config = dict(
    model='sound classifier',
    dataset='synthesized solo parts of chorales (CocoChorales)',
    train_examples=39062,
    noise_aug=0.01,
    time_shift_ms=50,
    n_mels=64,
    hop_length=320,
    input='log_mel',
    spec_augment=False,
    win_length=512,
    targets=['instrument'],
    num_classes=13,
    arch='vit',
    norm='layernorm',
    norm_position='pre',
    hidden_act='gelu',
    head_dim=48,
    fused_qkv=False,
    bias='none',
    qk_norm=True,
    parallel_block=False,
    inner_norm=True,
    moe='expert_choice',
    num_experts=8,
    moe_every=1,
    expert_mlp_ratio=1,
    experts_per_token=2,
    shared_expert=True,
    patch_size=[16, 8],
    layers=8,
    width=192,
    positions='learned',
    pooling='class_token',
    register_tokens=4,
    mixing='cutmix',
    label_smoothing=0.1,
    loss='cross_entropy',
    residual_init='none',
    optimizer='adamw',
    learning_rate=0.0021,
    beta1=0.95,
    beta2=0.99,
    eps=1e-06,
    max_grad_norm=5.0,
    max_steps=10100,
    batch_size=256,
    epochs=66.2,
    lr_schedule='linear',
    final_lr_fraction=0,
    warmup_steps=1010,
    weight_decay=0.07,
)
Rows from block 3 of a small sound classifier, named by matrix and row number. Rows with one number within an expert belong to one neuron, the router's apart. Each number is 500 + 40 x the weight over its row's rms, rounded and kept within 0 to 999. All counts start at 0. Numbers have three digits each.
Before each expert's rows are labels from the 100 clips, of 14848, where the router gives the expert most weight on average: "peak on" is the class under the peak. Only what is clearly more common there than usual is listed. The data: synthesized solo parts of chorales (CocoChorales).
# router: router (model.blocks.3.mlp.router.weight, 8x192), inputs 0-95
# up: expert up (model.blocks.3.mlp.up, 8x192x192), inputs 0-95
# down: expert down (model.blocks.3.mlp.down, 8x192x192, transposed), outputs 0-95

# expert 3
peak on: F5
router.3:536473533527508489503482460481429532507513497518475558475494562432493562515461460557484521509449507505516474468482495528458521533444469544440530479509454461453504536532491554502540517592556458552487495478544492493511571484532481506521480446434440478449518452477476471511493501483451476448
up.5:438513512539530505463514537482545513496523504564503494537442486484585385524486546541533491489523554461484516472463477490518557534523481492449448498489414561614517460489585467445451449498489504538479504514440526479501501466385493646554536493585523511475522555475494496470491529442470540502
down.5:547538574471548515529503537507533488489443512499446550541505522512539529535539556526513462578536498490591497448463546467501518452510542507527535528503463473534526454437467436514494527585516505437441551475462427518439512447407518505473476475504509431513509440522576494507530546521518469474
up.6:514486556481546457458465468503508479521475539386502497511484471508572508530500509449554528427407545471484500498527446520523558504463490475459433458481574491506506527541477497580496530448467488462516464515453522554484540510511439482583589582504498468528438484465502578498487505500449503508
down.6:460525448462503515445459454518496469458558562509507468460510573544485453485515442459536452430480539469552562509523526474547587503504450443525501551499496529478469511582519603484514557458550490457488531535538532418553490478563500486518476577480568514592549486512468496501465477473439499495
up.7:450533529528525454513451522426545552569452506485485524477564524602432544552489457429550554492470559506474458485527514553485511492457481494493443470522538473479490518413509461545536544487532453495458511566502502528480518521476417507547505542490464509527531458528504447520567470515507477490
down.7:520501494503519498523516574570482491589553406477514565476451480545508543534432541490514532515445481516496466425476510515402541519446572495469577460455502449441525507473542509509509524460498538540487507543500532487451485462494525469563448512487456514485488518524496519503506519444480456483
up.8:536525486445514525526501439528448485503516584514468410463518560470494472556459466418477496426449449495505559435527493469456487511565483517497413451572592486502522533496462590546520547506471443532506437511581494487513505550521560474505481530508565493554462487495468533460509507514564518539
down.8:415527468448498490510488524494482480475522564499478435455531517459506453508487453497405524430581515484512493611528453509495493492519428441464435555512544547533448537537523557433535534458492477554537522486588459443527502587528509539519514496530506467499531503447497469477472449492500591553
up.9:470563535487464464504526491465590467420516430471526491507560436565517512557496488455586491492505557467572496445429559519511553446584528503541480490565463508520517526539521478502478383522466473474456475476558519528530581513530530489487584476512488554511454466482546490563496511494521526492
down.9:512515507568535527502553464516599487469474518481518480524527442528553518550541498533540495472537541485497494466511463484508545542474490528480435548537447532521455496458505472534488406522451501508473556496470556478534515458406457538451536582513523560436427501558499457534416516460514416471
up.10:534482462433549493514548526517521534473402548498443550478535473582461495520485473495496463438455495468502549431548504493508474490460573494470502538486492524527533379473587537465458519503551468445536544549590566499441459496446507489486492509519564557512456530554505557457557552506516498494
down.10:519493524441511467485510524501458486441458575516482503533495522488470472599518529502477474529554491492534540530440541470488466515503593576578395544505469479603621485510478464470458516516500498424511501482538502491461483533441496479515564464528438436531443520567575525499549486537530514530
up.11:494525474467570488572541490528484537492419571545487500554539531563486501501515576434467459472495494444553537526483520517525519366468593482494560570447518498479573468480519570456458484440504550441502447459546484484485520472519518452501497530497583553588512517515496554537530522498567520512
down.11:512539471442500528518496471483462577501545544555557478510571508524527517488521524435512488481512512512483514522532491491554506472498533490567476513430511487534588512472547543429444469420514529447515446438563484441498513523518509521548529479563433516539473493552483526510555461469467535512
up.12:531493548512532425519504517426516591561459478485488485519479527536531582599550440451525547521463508467465481474533520589507531506434519465485467428500530468488501499365496498511535509482523503487449535493508492513440460583480460545459509515489468484490559462533543486445561420533501416477
down.12:520486498511529474467478537570496492578574425493502576448472476504487536508453545488523508510367454552488492443483536505421557492452580539486574470510502446438510521495552530515522509463492509560515471521481534507471475501530515498576512503533467479477535579498460519497516520472515443500
up.13:516475484550509502463532526542572558527508432510478529438600484576518510509505434419451521509519528546514493460522513563531467449517495547414456538528439530529474497472600489470532436540466490448476546440575504498511443532569515527436512510548519453546475499482491479478548509449464495525
down.13:484489386550471528571559508473523520553474437488542497545495486505513546520497517511493560557604381464459558500422547488476442578490459567493483467506502515492549534475498453537555468532486484523445526437511457465457523538445416563499529491478445457493493516571519522558470449479529440464
up.14:555515488507485421522493405557491445434547570478412473550496547525462435508526535517563434530526456544481539510486541413473493480440497453532495464440538471501488540534495509489440467550492539508534458504480490508526552465461519476543524503521530407562564463502520532488491511521567543457
down.14:508504561442533461480513519454558482470480548502472455452554448486544415530498591513522483484489555569476499551533473500513404455522464476516510572474508446469534523563487509448394446436458501493526448542520527510509542477523494431511495533501510498474464445459476463509468493509526570548
up.15:494542545503554489502480450464510522452486550504432511495480552505537495528490527538511484483458523529529559486492507463503494555508522572465427492550513536537544493457522454468399452521555413488462613570524536530463547586402530558486488486525495481526456517579409483530482534466493486537
down.15:541470461447560487530419519504456495425475510507398460590478510446526539533442440554442535486545511453542564543519474444544456477520510481482482572509524510480483454457461502450493549531496478524516557486519486431477505517463509500479535485520522472453481514539578435431571523453514561479
up.16:455487467520474580525495515551479447497522470506541507471501506506486497460612568474441510506554527509526500423482476532505414459513502520505484511569447532533495479564514508518564526474513520448557473484526447425520512513526444555457462515522483501549551485457479445515525515453473531554
down.16:496466493527510510497484489520549469545447545506519499462544514467490442495556584438588415607521514535505546442485533529460458499540536535492457502530400459552486486491517454508503472538459514462485425481435481520512484398487443533514463487450471437536522466473537531542496506550552473494
up.17:536471503498502509503483509535513491484531532469501478501415509514467446455518524514564482597533490532570526518488498425469526450502515428494459484403507559515476503451539479488459435527488570504533459487455456551541521480486447471447546528565502524508464506495542527474495546518462438466
down.17:491527460451487430444482516480531480459525560521529470508559463487492422497510513504533371516476527581445529582574436535536437502500509468505520551441506496538509497508494598450416446425474475489510505498463506469519485501557489457463551502485475496506568489448449475484544510502533561530
up.18:544505451502527508503570522546560521415413558521524479529545510552471465509556512474516503512487534519527475518501481514557519430468549466523570532470483507499567445529585520493451505486499584490588424480531494481480493456495394465440494539415538588547522475479511522566508523484565471494
down.18:465569462478454569557514483480487561461478509522542472530538445487484498460498564421455510488583490460524500531472476493533465514573501461493483513483501506490597549547498525436402475447510525496470503410591478479479525527472543491527525462491471490527455424551507560564526521491438564556
up.19:482560421479524442535516542455504504518465633578479485573515508500483437521552520486488477523477497514470563517556520491507515469557471470532525601467456517460579508564572508488496478501487495526518408517519554444485477412507437473494525524486504504560532476463463540524453502505559481502
down.19:435579480529486540502557482446497471503540509465644511459574418488526533460508556458480518437522499501537469548468424541507538483544452472511536505536494487498514582556497515496485460416440524500541500442540488476552539493545484417538502509501494520524514437521442538527477497500438560531

# expert 7
peak on: A#3
router.7:472482471480535435504441508493589504509490580511552463503486490491495477420477519535513398427521543458487551444446525559480499494466616505496509454497477468457523448481490513519436500394471525548536506501473488441464546485434447469550528537481532476520524450413546520517579522562462506590
up.13:439484512467483514589557473453582525511543404515528516437560477475409563510501494514534610545497480530533447438477479532457491498511509580506431545532493511498502453500508498547576532501494504496545519494578491479524442517560540491461498488510507521535424494556524473448572490485504474459
down.13:521495509501577536492514547494486447523492468493537541521512416525492470530488468499480540497519545477506465542525497567465466545468497526466551498560496428404561452487454499497406501483449433498453513524467543440450511502489502471514526498517442536459470543585494525535551523451570444544
up.14:494460449509468515517474496540441524553521477467493476494502616538483579561523526480499478509547524539482502479532526556483497494512510552512420504518445491567516443447520539561565554592496506459513467441447451486476491588507484593449455528506435510536524428522452450521515472431549457468
down.14:428496413427497498483457524518486492492546566495534508519473502474468510482460505456479466547540431537522500508569533514518493463553528479552522485459478517489515507516556500461480446476503485484440490509558497410465545517558512499526531499516437505549581488527457520526628592422479556469
up.15:486581539542528503521523535524447489453522415567527432479488530518417484532485518474493521517473467557414471486517467517502598529459458535544459598511451562513529465554498550496500442471455530517537570521561488508521446507525487541429430495513499571416509530502542503501529506442436512519
down.15:565551468454395516501521493457519477514513553466532546541515542503594573533581506482419436494464455536499539463456516511543478458514584465565514538555496456497522470491464509514525516556497492451492517552453484506482472460466499466489495537462482499492477495516546459501493499435460504518
up.16:532468544497477534450529554478520555496468449526461501517509447461555589493494496581441515579596622527542529432550489508447499476518547488436507504478547478491516480533480486568508498539497478504498555507483494572551456461504520545476535482476456507501472462521438538502484493525520457428
down.16:479452520505563452463530527538573496557487465437520482428448537574479554505519473466506503500532510536502490500508510530449501487553474537509482468577471503511464554492506500505535500456515573523498450487496487491544520441554480454527398425474538507549546502469462527549425500526447461499
up.17:527529532465526483511551489468523563477459425511530539503580503581544514461539521456489528437483530454456503564474505562551557492517498487517500533535507477480508552486528556499460493484537469381453510504515486529510496514490540526476516456491482549475531547471534505467457439539490498502
down.17:547448468459480544517502435516437534491506504494443413543540524478510483504521465486460561428445493478480553516483463530527463537516483574603497509497495444483525560533491545523508482471495440542485458495522513549528422488496472472500564445421532476507512498473599484475489426537560505461
up.18:533524544506493488490532491524460501558503535480419455521540548481471490565482453481507518489498444486443518455499513433474531576472435513456441527505512475501455572485506562549493496541442522499536489583542554456501394503470539503502489456472471473494533491512537449552517433543561467508
down.18:484530488517448493468471514456467514488522531462484468518420461476501569502541487530530510488491487507434490482554556444502499494492506377480527498462557495427497487513459455537460493508596540554534544485514476463453562477483441419565484516459512530519451502494475565537461453480528451448
up.19:520497494571444490462466484547513459534468472494477503482490470493526536535510461497488519534455571507524496396438556454490527501503541558456483435545506531510502514479483496546574503629531534512494498491516523539462490496463515511469511491541458558431524440488516458496454489440461476489
down.19:525471455554545483465554464507527443521494488480562539427523549532486502525427519444496472483476501583476513428565446502520588521538479542547482555515437515491476494559537521533454414527423545500526505497516558495557478482526437537516485571493452492428568475456492489470530567459531445430
up.20:552486547492495459471484460543576455511473472429474500471504470568567526506473422544516533485458552463484527442482539447466528542564520561422473432566527527500515448524515491575485513492532561485508547474571606555474472512464506471505521487462510612519474449505498456487478459471498438545
down.20:507504439524559518449519481503483491529518484480538469500458538481461535559457461448441527495518456508490508478566505532506551549576436538489457561526495514511470503506513502507376489499412581597478561484542591448477469531486419511483481582505415475470507489505482459470489531413561465488
up.21:529510479459483567500513520493557518514474487515448491459469479461518531517459478529515546465542459494542448448508521524417478505585489495538515550496479514471471504529579457531543552563482429597413459532499529481539494499539551544521468495515469495559490567502467505489511531533467516447
down.21:561460578507540523417553498542524520467417437535456508455516494545570562457474566512534541496448563483435479444461499525480533482431507606506487515436451516458513506508534499573474495533533499467462492484512505528485514433490520558512448470573445495496498528549541543451448458539526446451
up.22:482496504520460532510525469493481486558518498538495445511495517487458451490496481512471465557574564506523480444576530502491467502543510565486445434514442551530540491453495514524529502546550515495466474430523474469370562569498483584408486541509471551558503452512446528515525497446536509478
down.22:432503423474514501514439520514541550523537519476559517474479435556488508467455515443512505502522503534486433502539486535523509475466467480461497528390513511443464541545478506468470482468527534447492512469520448440494526570544516538486493496535482490521529497531453555463595523486426535547
up.23:502446554500512540448501520491466557516493422504383493475488468480506573503446492507416519552535571540609477488612508522479505479478477536472445505549542498513552478501505464526517545537454456527459511493530432567523424469491490558447516437506491468458470476500477498521469530522588486434
down.23:492433573502547495444527536489567501526415482461508484443487513581492516523561563483571506546540518562461498480519515545465450459546524538497504454573494433507482526539529458498441468476502530485496448535472473512550542437535523491489417447429476491527549513492474529530420505526539470515
up.24:467496468507400527494546507503540521494467451476529457464474518526466455519479558532387523529530495553541463495565496480551452501514466468421438492503480545556469480486451524474506562476584476466453512496536460524513467612582579518529489522475459570474469498552466507488418493498518492488
down.24:597473525559546472532539512555517476563487492500496522486457517477509477489425504533386531512526456522522473500461486512474480505450501511468446447495467439488498501488493489536525531578464518478548541458502539515459488575490481494482565493461460498476497511524445418504515485440508523520
up.25:526535528509474460570494468526517594463479493510485464517473559574481543525467530444475562486484524490470558571499448516466512560517453482524524545518488476457475513514484518494509533527490496381435540517491503534539476488468469551458450494451519588449519504468553445477507440502529479463
down.25:529465473418427562501503487520506554506535534470459460524546539451559480473441539464451535495467468417551522542451530529512465561453539540559532467553529466452537490476483460548498503465497475481472546558487548528497419460449505523497569461481529494482568511557555444475561489526500509427
up.26:511474494584505524466509457579472494498482382561430498488462458488506529422530529487509514510491492443549506510497511424461481534591358524493476504585518561532501510532565479483572475570451476519404443472549493500460463507525499521457468493515515528392515609486503442510452516433468547472
down.26:520537482602471471524476461518520495555430506502458521431470492513546487441488526565586507527461499468469449440509506486512558552487516540526470506468493505508535503462467478550555526572457491521506523494438549513558520528493496589574489543490485445552498463531503559486382424519492435445
up.27:450512474529501477546525531536556522494477494479406473535446493571528508468501514580479524547563508457460456470497479480510459534473460566457503465431476552484475512443494466515523511501530538533581521536476483443515448527478505588553513481543405464513542488478460467502479514507503422468
down.27:501478517537525449456536565486516481509492491464543558444518435513510461504444528465551474547549532464518423561485421499507470496456560405429525451518578460478532518452490498451498477458555499432474517466486483553476562538526562492509554435562497506523510537541411520532542531526469563608

# expert 1
peak on: A#4
router.1:486507553484447423537524457471505448487487517505488475496500467523544456492522557490481470551484441505478506496468522442473392573497528517552511480477570524510516463560519446546509497516454515426468471536484474512489595433478486490495479474555468474552491569434507446510437542455501476509
up.5:555545446397459495571508472420445501482450585442453424533505519564487499530521486535488531491507468521421517430604514552515465475468536541530514423496565521484545513447471556517512514477524511466523482555516488503500496556436509492494470430517523503564508437494527520490493458545544485519
down.5:522500448447458462522448496490483462493566518462535476500530564488536388485519455531476467435455478485479504595519590471486537540505525494518580506491480430451444573519491581517522519549471480450519516476482570539471501467468591399496547486474533507504469525469569489491450470500479492487
up.6:537534491436512501560543463440453502467495547428472390478472466510501552535517500516468551478508467534430494441612522508529490488466487536533525385451557477485497520463478542554456545484493543484503461562493472531516512514454458499497488433503511500506471435515538529537443518510534466474
down.6:493500436492450476491470463503454432478566530498547488540501529488532472493496447518481533443503469474465525552573563465508515519471568517488601522514497441396453562512493538482504525514494430460514490522469525496497498451513558365462491480456529560538481482503571520475502457516438531482
up.7:506549502466456458500565494445507557495582563488437450525488476496487561535495491595511537544521440483451510518541505518523473516513437554532514517512483473549516581475476488562494451510467467485523480552507518522517508556461439547468542430513463426493518443490567454505499482449531448412
down.7:527488482467466444528499491452478525545479500461539459524485496524542506452522426493451580456447476488472529563536493553549473546430495487497529562446525465437477540462430536514530496478459441439509509456450509510481498525528478449459516495519501505465433534495564489482433444535515506568
up.8:473527526496553444549483513537499485438526474466471534495484564549458491484530509568459506526541483445513498491511467471550460505554460513422427446532550580530459508540556519523530473471489535426514531558516521521540476524542532487489458493502492463482557511529437447545506459466463517541
down.8:553558511505585552545518521543456458471494499527453528526521557436516434592534510577472472524491504531531467458505517434497535544479545578548526499498437548544528410440516465556520493563464510565563575512516465474521468513427483544469527506480464503435507534540491431446557546485595480433
up.9:506483503487566540530512459561480544450516487527481602447488521492542517426538506514449526498476556543504453484521436504499552411525509514416530497524440470505492492445511535530528547492527530473529533482540514434522451566561452501465512506456494444513571506492515497477620482538502508425
down.9:484474554467579510501478474573511551462527480523484485506523432567539463544500544470522550439515583485466448519459457463467555527506446520429478515532447526440420503462545529483529478487533504506487544496495526520501443478492514537514479526510557585397518460475528516474525526519480485501
up.10:468555501579485486542570429444495526497470526518456538489467422611478517473532546506547511473510601449533510443535481482525534490480551456489443505486500526558589532535572443484507487501493465449422495469501490525473533532494468539493551500576468493509462513469449527503504503448517511497
down.10:507473487355549501526482540482526504487468501497488558494480587464495459439450488475467472514535479441523546482458522531459497428461490468537471512506491398542551473528483515515502555474548528480459501470469471527529503462509489526484534461511511543468518519500560449472578498542508487518
up.11:504556571468550469585500503514443541492495504451501495528478514575447573501494440560523492476513500459471556451479530521510461518511474546486495440574513475478501474486539471549427555488498531536525540551510530478459521509463505456495505500494441518488524460580472470566554517505574501586
down.11:469530462492524512546484463497466449461541489524525518545500510497499484442521440516496561442498471400615534538483592428521505549501490515463538465500531455490428443474505519495533482580505486468505466523525520465432537455478474481495545556481486544484511485561540445496533451490493429472
up.12:519549497469463571535485531549553571492435487526508436510585491510462481533451498528515507523504534558499457468516482494533462499556498459497486547520520569463504532495500511529463508475529468551495500484551559502501497494463452517490464492396509511488510481564506510508462498481510494446
down.12:471484470468504518452462532532557509502469497403528471496446500411468530518451444444538407413525504470536508519487487478452456538523501449471502525571492433511502562563483468491428511493463473566481479467498558513428499404538516491522531446467503462502479497557489476491544489462516468550
up.13:484570510428569509475481578530494513580483548413526518483509452515530631453492516500513524437493465468431491468507450514494479521509488504487443499433501486518486468459538478564486575493495540452533533524504511492551491534503477501530474532537537558548513527569411607548539456457486455551
down.13:513523432457495503545462524564428482497557497569425479455529454437506444509465508548544581440563548530493492568596526462474471543529481466529484486522473487439540504468434459490520566518511425496484536475551490440484503540509547430493484562432492475613495443462448481511557453492535456507
up.14:440544526494571489430441517496430482511577515506398475485513493475466479494449470472492483487484426458502537548491482504523585513519469492534455566524499536539497461501504506483488508523437480521565582579494485478457500482453506473487438548592477483433547473472523473554561535480482523454
down.14:464549498571512410454532520454474479547497508471466490548485509379403515493475489473419455519485468541561575569528488462507491473517515470490537515412538452465585593554500516495565480521429442501507532506492476481486454454517527428467499507507477388522503513497529508481486547521523589505
up.15:498485519521516451572472543516523493446490471510413483518554580569420518438552473542441522546476443516493484470492556431557442528420508524523473483514506546589505471496503592504496544509496539525593590475499468431522441496524453478495439470560524471483487514597490534460513464453561462491
down.15:495458494592499464524575528555490456557486472577394459522502534468465541485519524561434539550515447491491505475520499508491491490517493572579465491465441631460484449463500433510591516570488526572522538484499541509494459543468520599507463478493474485472494475456475460492474506461558481481
up.16:517454401419539550493495544567492490440476505538531493457512578482416511431547438473459513484545489481469537449591443479559526509520519481498472469441494484514568489471595533548507578472493544516546461497520454509509470538520436527498494543487509457492516524480446473461553477477541460534
down.16:587543544512540481475494539460496504513520492494476463518521536489487513592485493532502426491480531521515491505543546491512532570481526512498515498528504543506541448456464510506498495535424450546500568570499453496564427479439453494376465477510471476483510513521509477504522538500573537476
up.17:480561443440548533536545497490464483525550547521491489485513533498422510522409436581455504469510527489468519479570457583468475488545509580479458567542377520478544530521519555504598497474524451544472519505634471520531502571492472535451453505448499517498489517464525526452510497497513496432
down.17:466482458495481499508545534477525508526474502551481497460524427539557444450481589469505494574535530488480453496507497497524472485520517511493538516440523534452508526507468474546473490515524505488440462469477529513481474496559571554504507473481463482592545496501411513523476491525472471488
up.18:465518486520527521446524605456519522515477544449442396443481492461460513581420554566485523550474452597473506538587432481551549440541478477537466506533496485560524455494555454482458478525476496526557534572492504485506504550521516561505495479503484459495476540522474552551575513494522513454
down.18:471466502505482549447483517466459534522469477479499478511447457437405487557450504451503498478498494458502467519567489499450396491509478508485476524508507449479525531497512441453457438538469433565536447557510527526438506503501521419470523444464500536498506517482516452492460528517527546546
up.19:550501491505531498457484559503544582497433440516463497505552506555502505607405424517467481524440560502524516502525469555501506484566532473476490499498440554543499522494490486466487517555518499457505496436572555547511471511495484525439471491447482479467526485529520553423533495501473492493
down.19:475473489491494511488455500515540538470500490474527502503487533427491527455481473470502420392545528491555524491474453488399497521488497491507516567564517473499490493593508478489473480483463513503510500491531592523474477408523518480538517399481468475467483477550449467458492508487493484543

# expert 6
peak on: A#4; A4
router.6:484478497537544518465458488511467433501484427480608471487512413464522472481508546487458476480557511523551500540491524503564473453496506495462571501487483527497517557542465535524474418581459576509553491453409470519543529529482461456453491499510482524450424525439506517496550540548574555532
up.5:446568456501463535550531511498526535578449494579523519508511532528523511518496504496443567554494504498489466480536472531473511575481531531473535492487495477548507529483490534522573548485510432474483492481522470427495458506571460607469458475508480463593517483514534559476499462487475482487
down.5:515451514488488577502503504512474509524426481532476470499536478481524515473558467554531610507479532504520463502485486503520439492483448493433490499523498504561459459463520458488481541466511516543522495469499461483441483544453461571553532487480495462463423487467545485464480479562510459502
up.6:473492485540501474478503516441441496488531532460514532512531479530553492467465542498531491401509405532436514508509471506500526532496557457499513526504530479528469463376518503495509510500516534483498532424490524479476521523546533483499488510528619504528525487497526569495496412481506482526
down.6:496485580564493534511535565486513510511569480544594553482545416528604469445504522536478582464454464543492414528488451535475568533505481502498487485471580476421531530476485451539493461473476528506451506482556416563442511510523500452447571514554517557480517523435475499453449494520506499573
up.7:541467433536476498474458491604524469557498492455529471513459477484565584438495471588511560485463569550480445449438551443502501506463532475524514518528477531519503543502513477534562494583485569531568487510454514526571469495453451537491402497535520503491513451549464427525499522462469465514
down.7:565491462479496491514508472537438506433497503504459502492474582477544545537477461516468556454447470466531521500462482452493514486506471476513414520486490514521482466489527565453518504543512502517566514451563560429449511608513542476499505536510511502458469541522567411418544474465472541488
up.8:510486479446512467519531379519480522435527555482430489535530484505459494502491451494459532487502498531479552469499465466450540519524581469454502516556540431571444510528484556548522456572493455476458468564496463527488498474450476592494568485501468409524550506469552517492609509579515469417
down.8:416478522546519454480532479488491475498529439514491510495495513445418490539462494495506509500564521456525538502481531508450484547507594573441434483578511531516494530536477449480489460509443531532560522539495510492519460434467468561485480451502433441530498499564462551580497471504532550501
up.9:524470405479435524417587439522532532482523537456479439562492549510499568461545470483449491543513459512489550449542485538481502467602555484487443472544492542534474443452489500540516539524499511453481495481515491569475453566541552502506489486467494454570453518526564520493508438468456512507
down.9:512451511510505546525593452511558505435509480441434497501559535480523459541434560556482486587501457535518468537456477497562464538518497494444529422563535490513438469477427537514478430553499527537500524509488486543484514539479526540503540455459483431478517502500527466526565475491551521451
up.10:543495504438478541472547450524519501483557517611451549514510541515522553514466472519515531499444517494440514468453502462476583548505536462520481486486486514483464460497505515564572539488458531443521516511465519507536546435553556498531510549461506531542496457640494542570498476457420509439
down.10:551443497566428468506475513514462482517494495521406526411490505465437490440510507483557548514490495535495553477458528492495489463438537517511457552449441486498468522526518512475561571543511454506516414501485555442453478498557454517531399551537548440517489561496552539519488498556521453426
up.11:508510534516478536506561439544556457468521470501475526430466516495530560409504518534544548517500502413552485451451502453484489502530529509492513533564499533540523509518542479495526491530514458514473445564493490533566499483513466507456450423517507485565498491461524486470492537444487458470
down.11:545483521429550500496464509517541507483485542463540443463494505456460522544469475515475536465522447509545539515440480474452457470556464528530507514504429465523448443466472489494473488563518539563567553456503511464457549551487505511544492553520491524464544446462523481501519526466544584516
up.12:568504470548562499483481440558511477481494503472528488460468494531522605436496429558553561502467548511502537500493536409552496474513523493489525519544508540507573499524604466512546504540518518491544506539493553565514482513435477476462438454543552495516443500509464460438534521447476466513
down.12:560502450450462444514447483535442494540469548504467461472466545473463518495487486506492571443448444508506525500500491469440471491497470465517458579508479459500488535486501555416488514532551435535477559444535521415426523575540573502480473568522520477470513457468542462475544503478506516536
up.13:513535518445511435513506488515576508472449453545411521522522490550590497588497446491480505505465492524525455499471488478515511480523446480497460523513489469610434396497529520547558605484505488512535516578472515412510444460572476565524501557456463508490484507512471469466506474529497521452
down.13:535479585402553546490466460561505543497513483505449468479510466524528463529482572490503482421452515463452424522432541489459547502531503531503503491521474514432460475439507502552570562534530505513514461518490475551525470526465505547472515487552543594489554477490506515482535518513485469498
up.14:467468468447425478476558503513503516515515534469469532534427538533483516509490406471487529513563465404538614475495469515519511487555473480451497420532564510497444498502479533543523503533546466439455449562498461601536480493485535540597576455499496426553498460525527463513511466479418485450
down.14:468486502477485504498561478512548456452501486436441476521493558472506483539539553540478491552496462544513545478515455483521468464534490464469467436519525478524399474522554498484429420470461550496505470530461497527518565505501493472582579474425462476493488497513511466586506481502500547522
up.15:556503500426460470530506430505551494439475446564457535501530523564462470519411456438504472483482536459510521541525507475461530485568471519490445490478522509544491446485548511569512643454532492555487509498525540504479519503499500552506507497464448487495493548589484544461505421491468503502
down.15:511541504473532564532477451551472542474528453484432474521510485538541470499438496474486504407480525484428438523538502438491513533482521552505479481517430525528460496474526502537567593474496441532526478515493492520556413533516474523450472476530533535475545513478485506481531465509497462528
up.16:496467423479457518516509531457589470546472390464461461515474525503516491550542511506467505547532476475539454508476511509487460454522517475565495504511535543549527521454455504473510545507485517525455473481481548473482425523530546520454439479510518466519475494503499504532485515431548454447
down.16:543529501473455513498452453516485468480505530443490492464468487519541489503478452589477465489388451551509481481491500435551481460479477496526585488506472498495467437474496552521535565611580513480521527496516556526469528512525559443521499561472579535459538465465549512442526468476477511491
up.17:496481473503518465484530411521499461550481534474459443508503496460485455572406460461486500536513504419519507483525558485516578493549457592406356435468525556538490536511477461543530470521537494515512549531512543523507565523511544540493576518488480518491489460503493513585525490463455517528
down.17:511520497518428472462482514513484462499543517454492534485458510503617493505483472552489471416416465514477517485494500463567557505479540500493498518511502511476565483409469518535509521464496491493524553534464535442468586521512520479481503483542491505516416593584489544464515486434475465534
up.18:504480535459514517434496469561517512539475475502464481488496513520618558547528454554490528497483486503543412461460575495450484458533450485484496488534539514493467452480562484502584546464483545538515527573498524452502421505526500598535460592447511493497457508490451484487549475483490514467
down.18:560514576449538501487510431520483521464565515574430459476509462542613500482524535546527499474475551474474516504440530459511571545531484572493528517486545564492463466424489494554558529563521492507520482511481526547564506524491507508462468513525545517492485488529488510430497447498487459481
up.19:548572476519566494517554436527504503456446511496470537519462531550459585480514521534531490526479512488531541488508530461550450478556482584547525514535478561534621494486565508497469510522528494480515532485532475475530508524507473441411432473527511528556523506525440471528493493453499451523
down.19:589458509484470463472454530535531510549514472427522457427460441493465565550449490498517501471527510488509480491453507556482469408492468469473517558526445432481480555520461589458524511523521492530506467514491507443487486553504581464551489487541520479478515455454482481502511527514454521571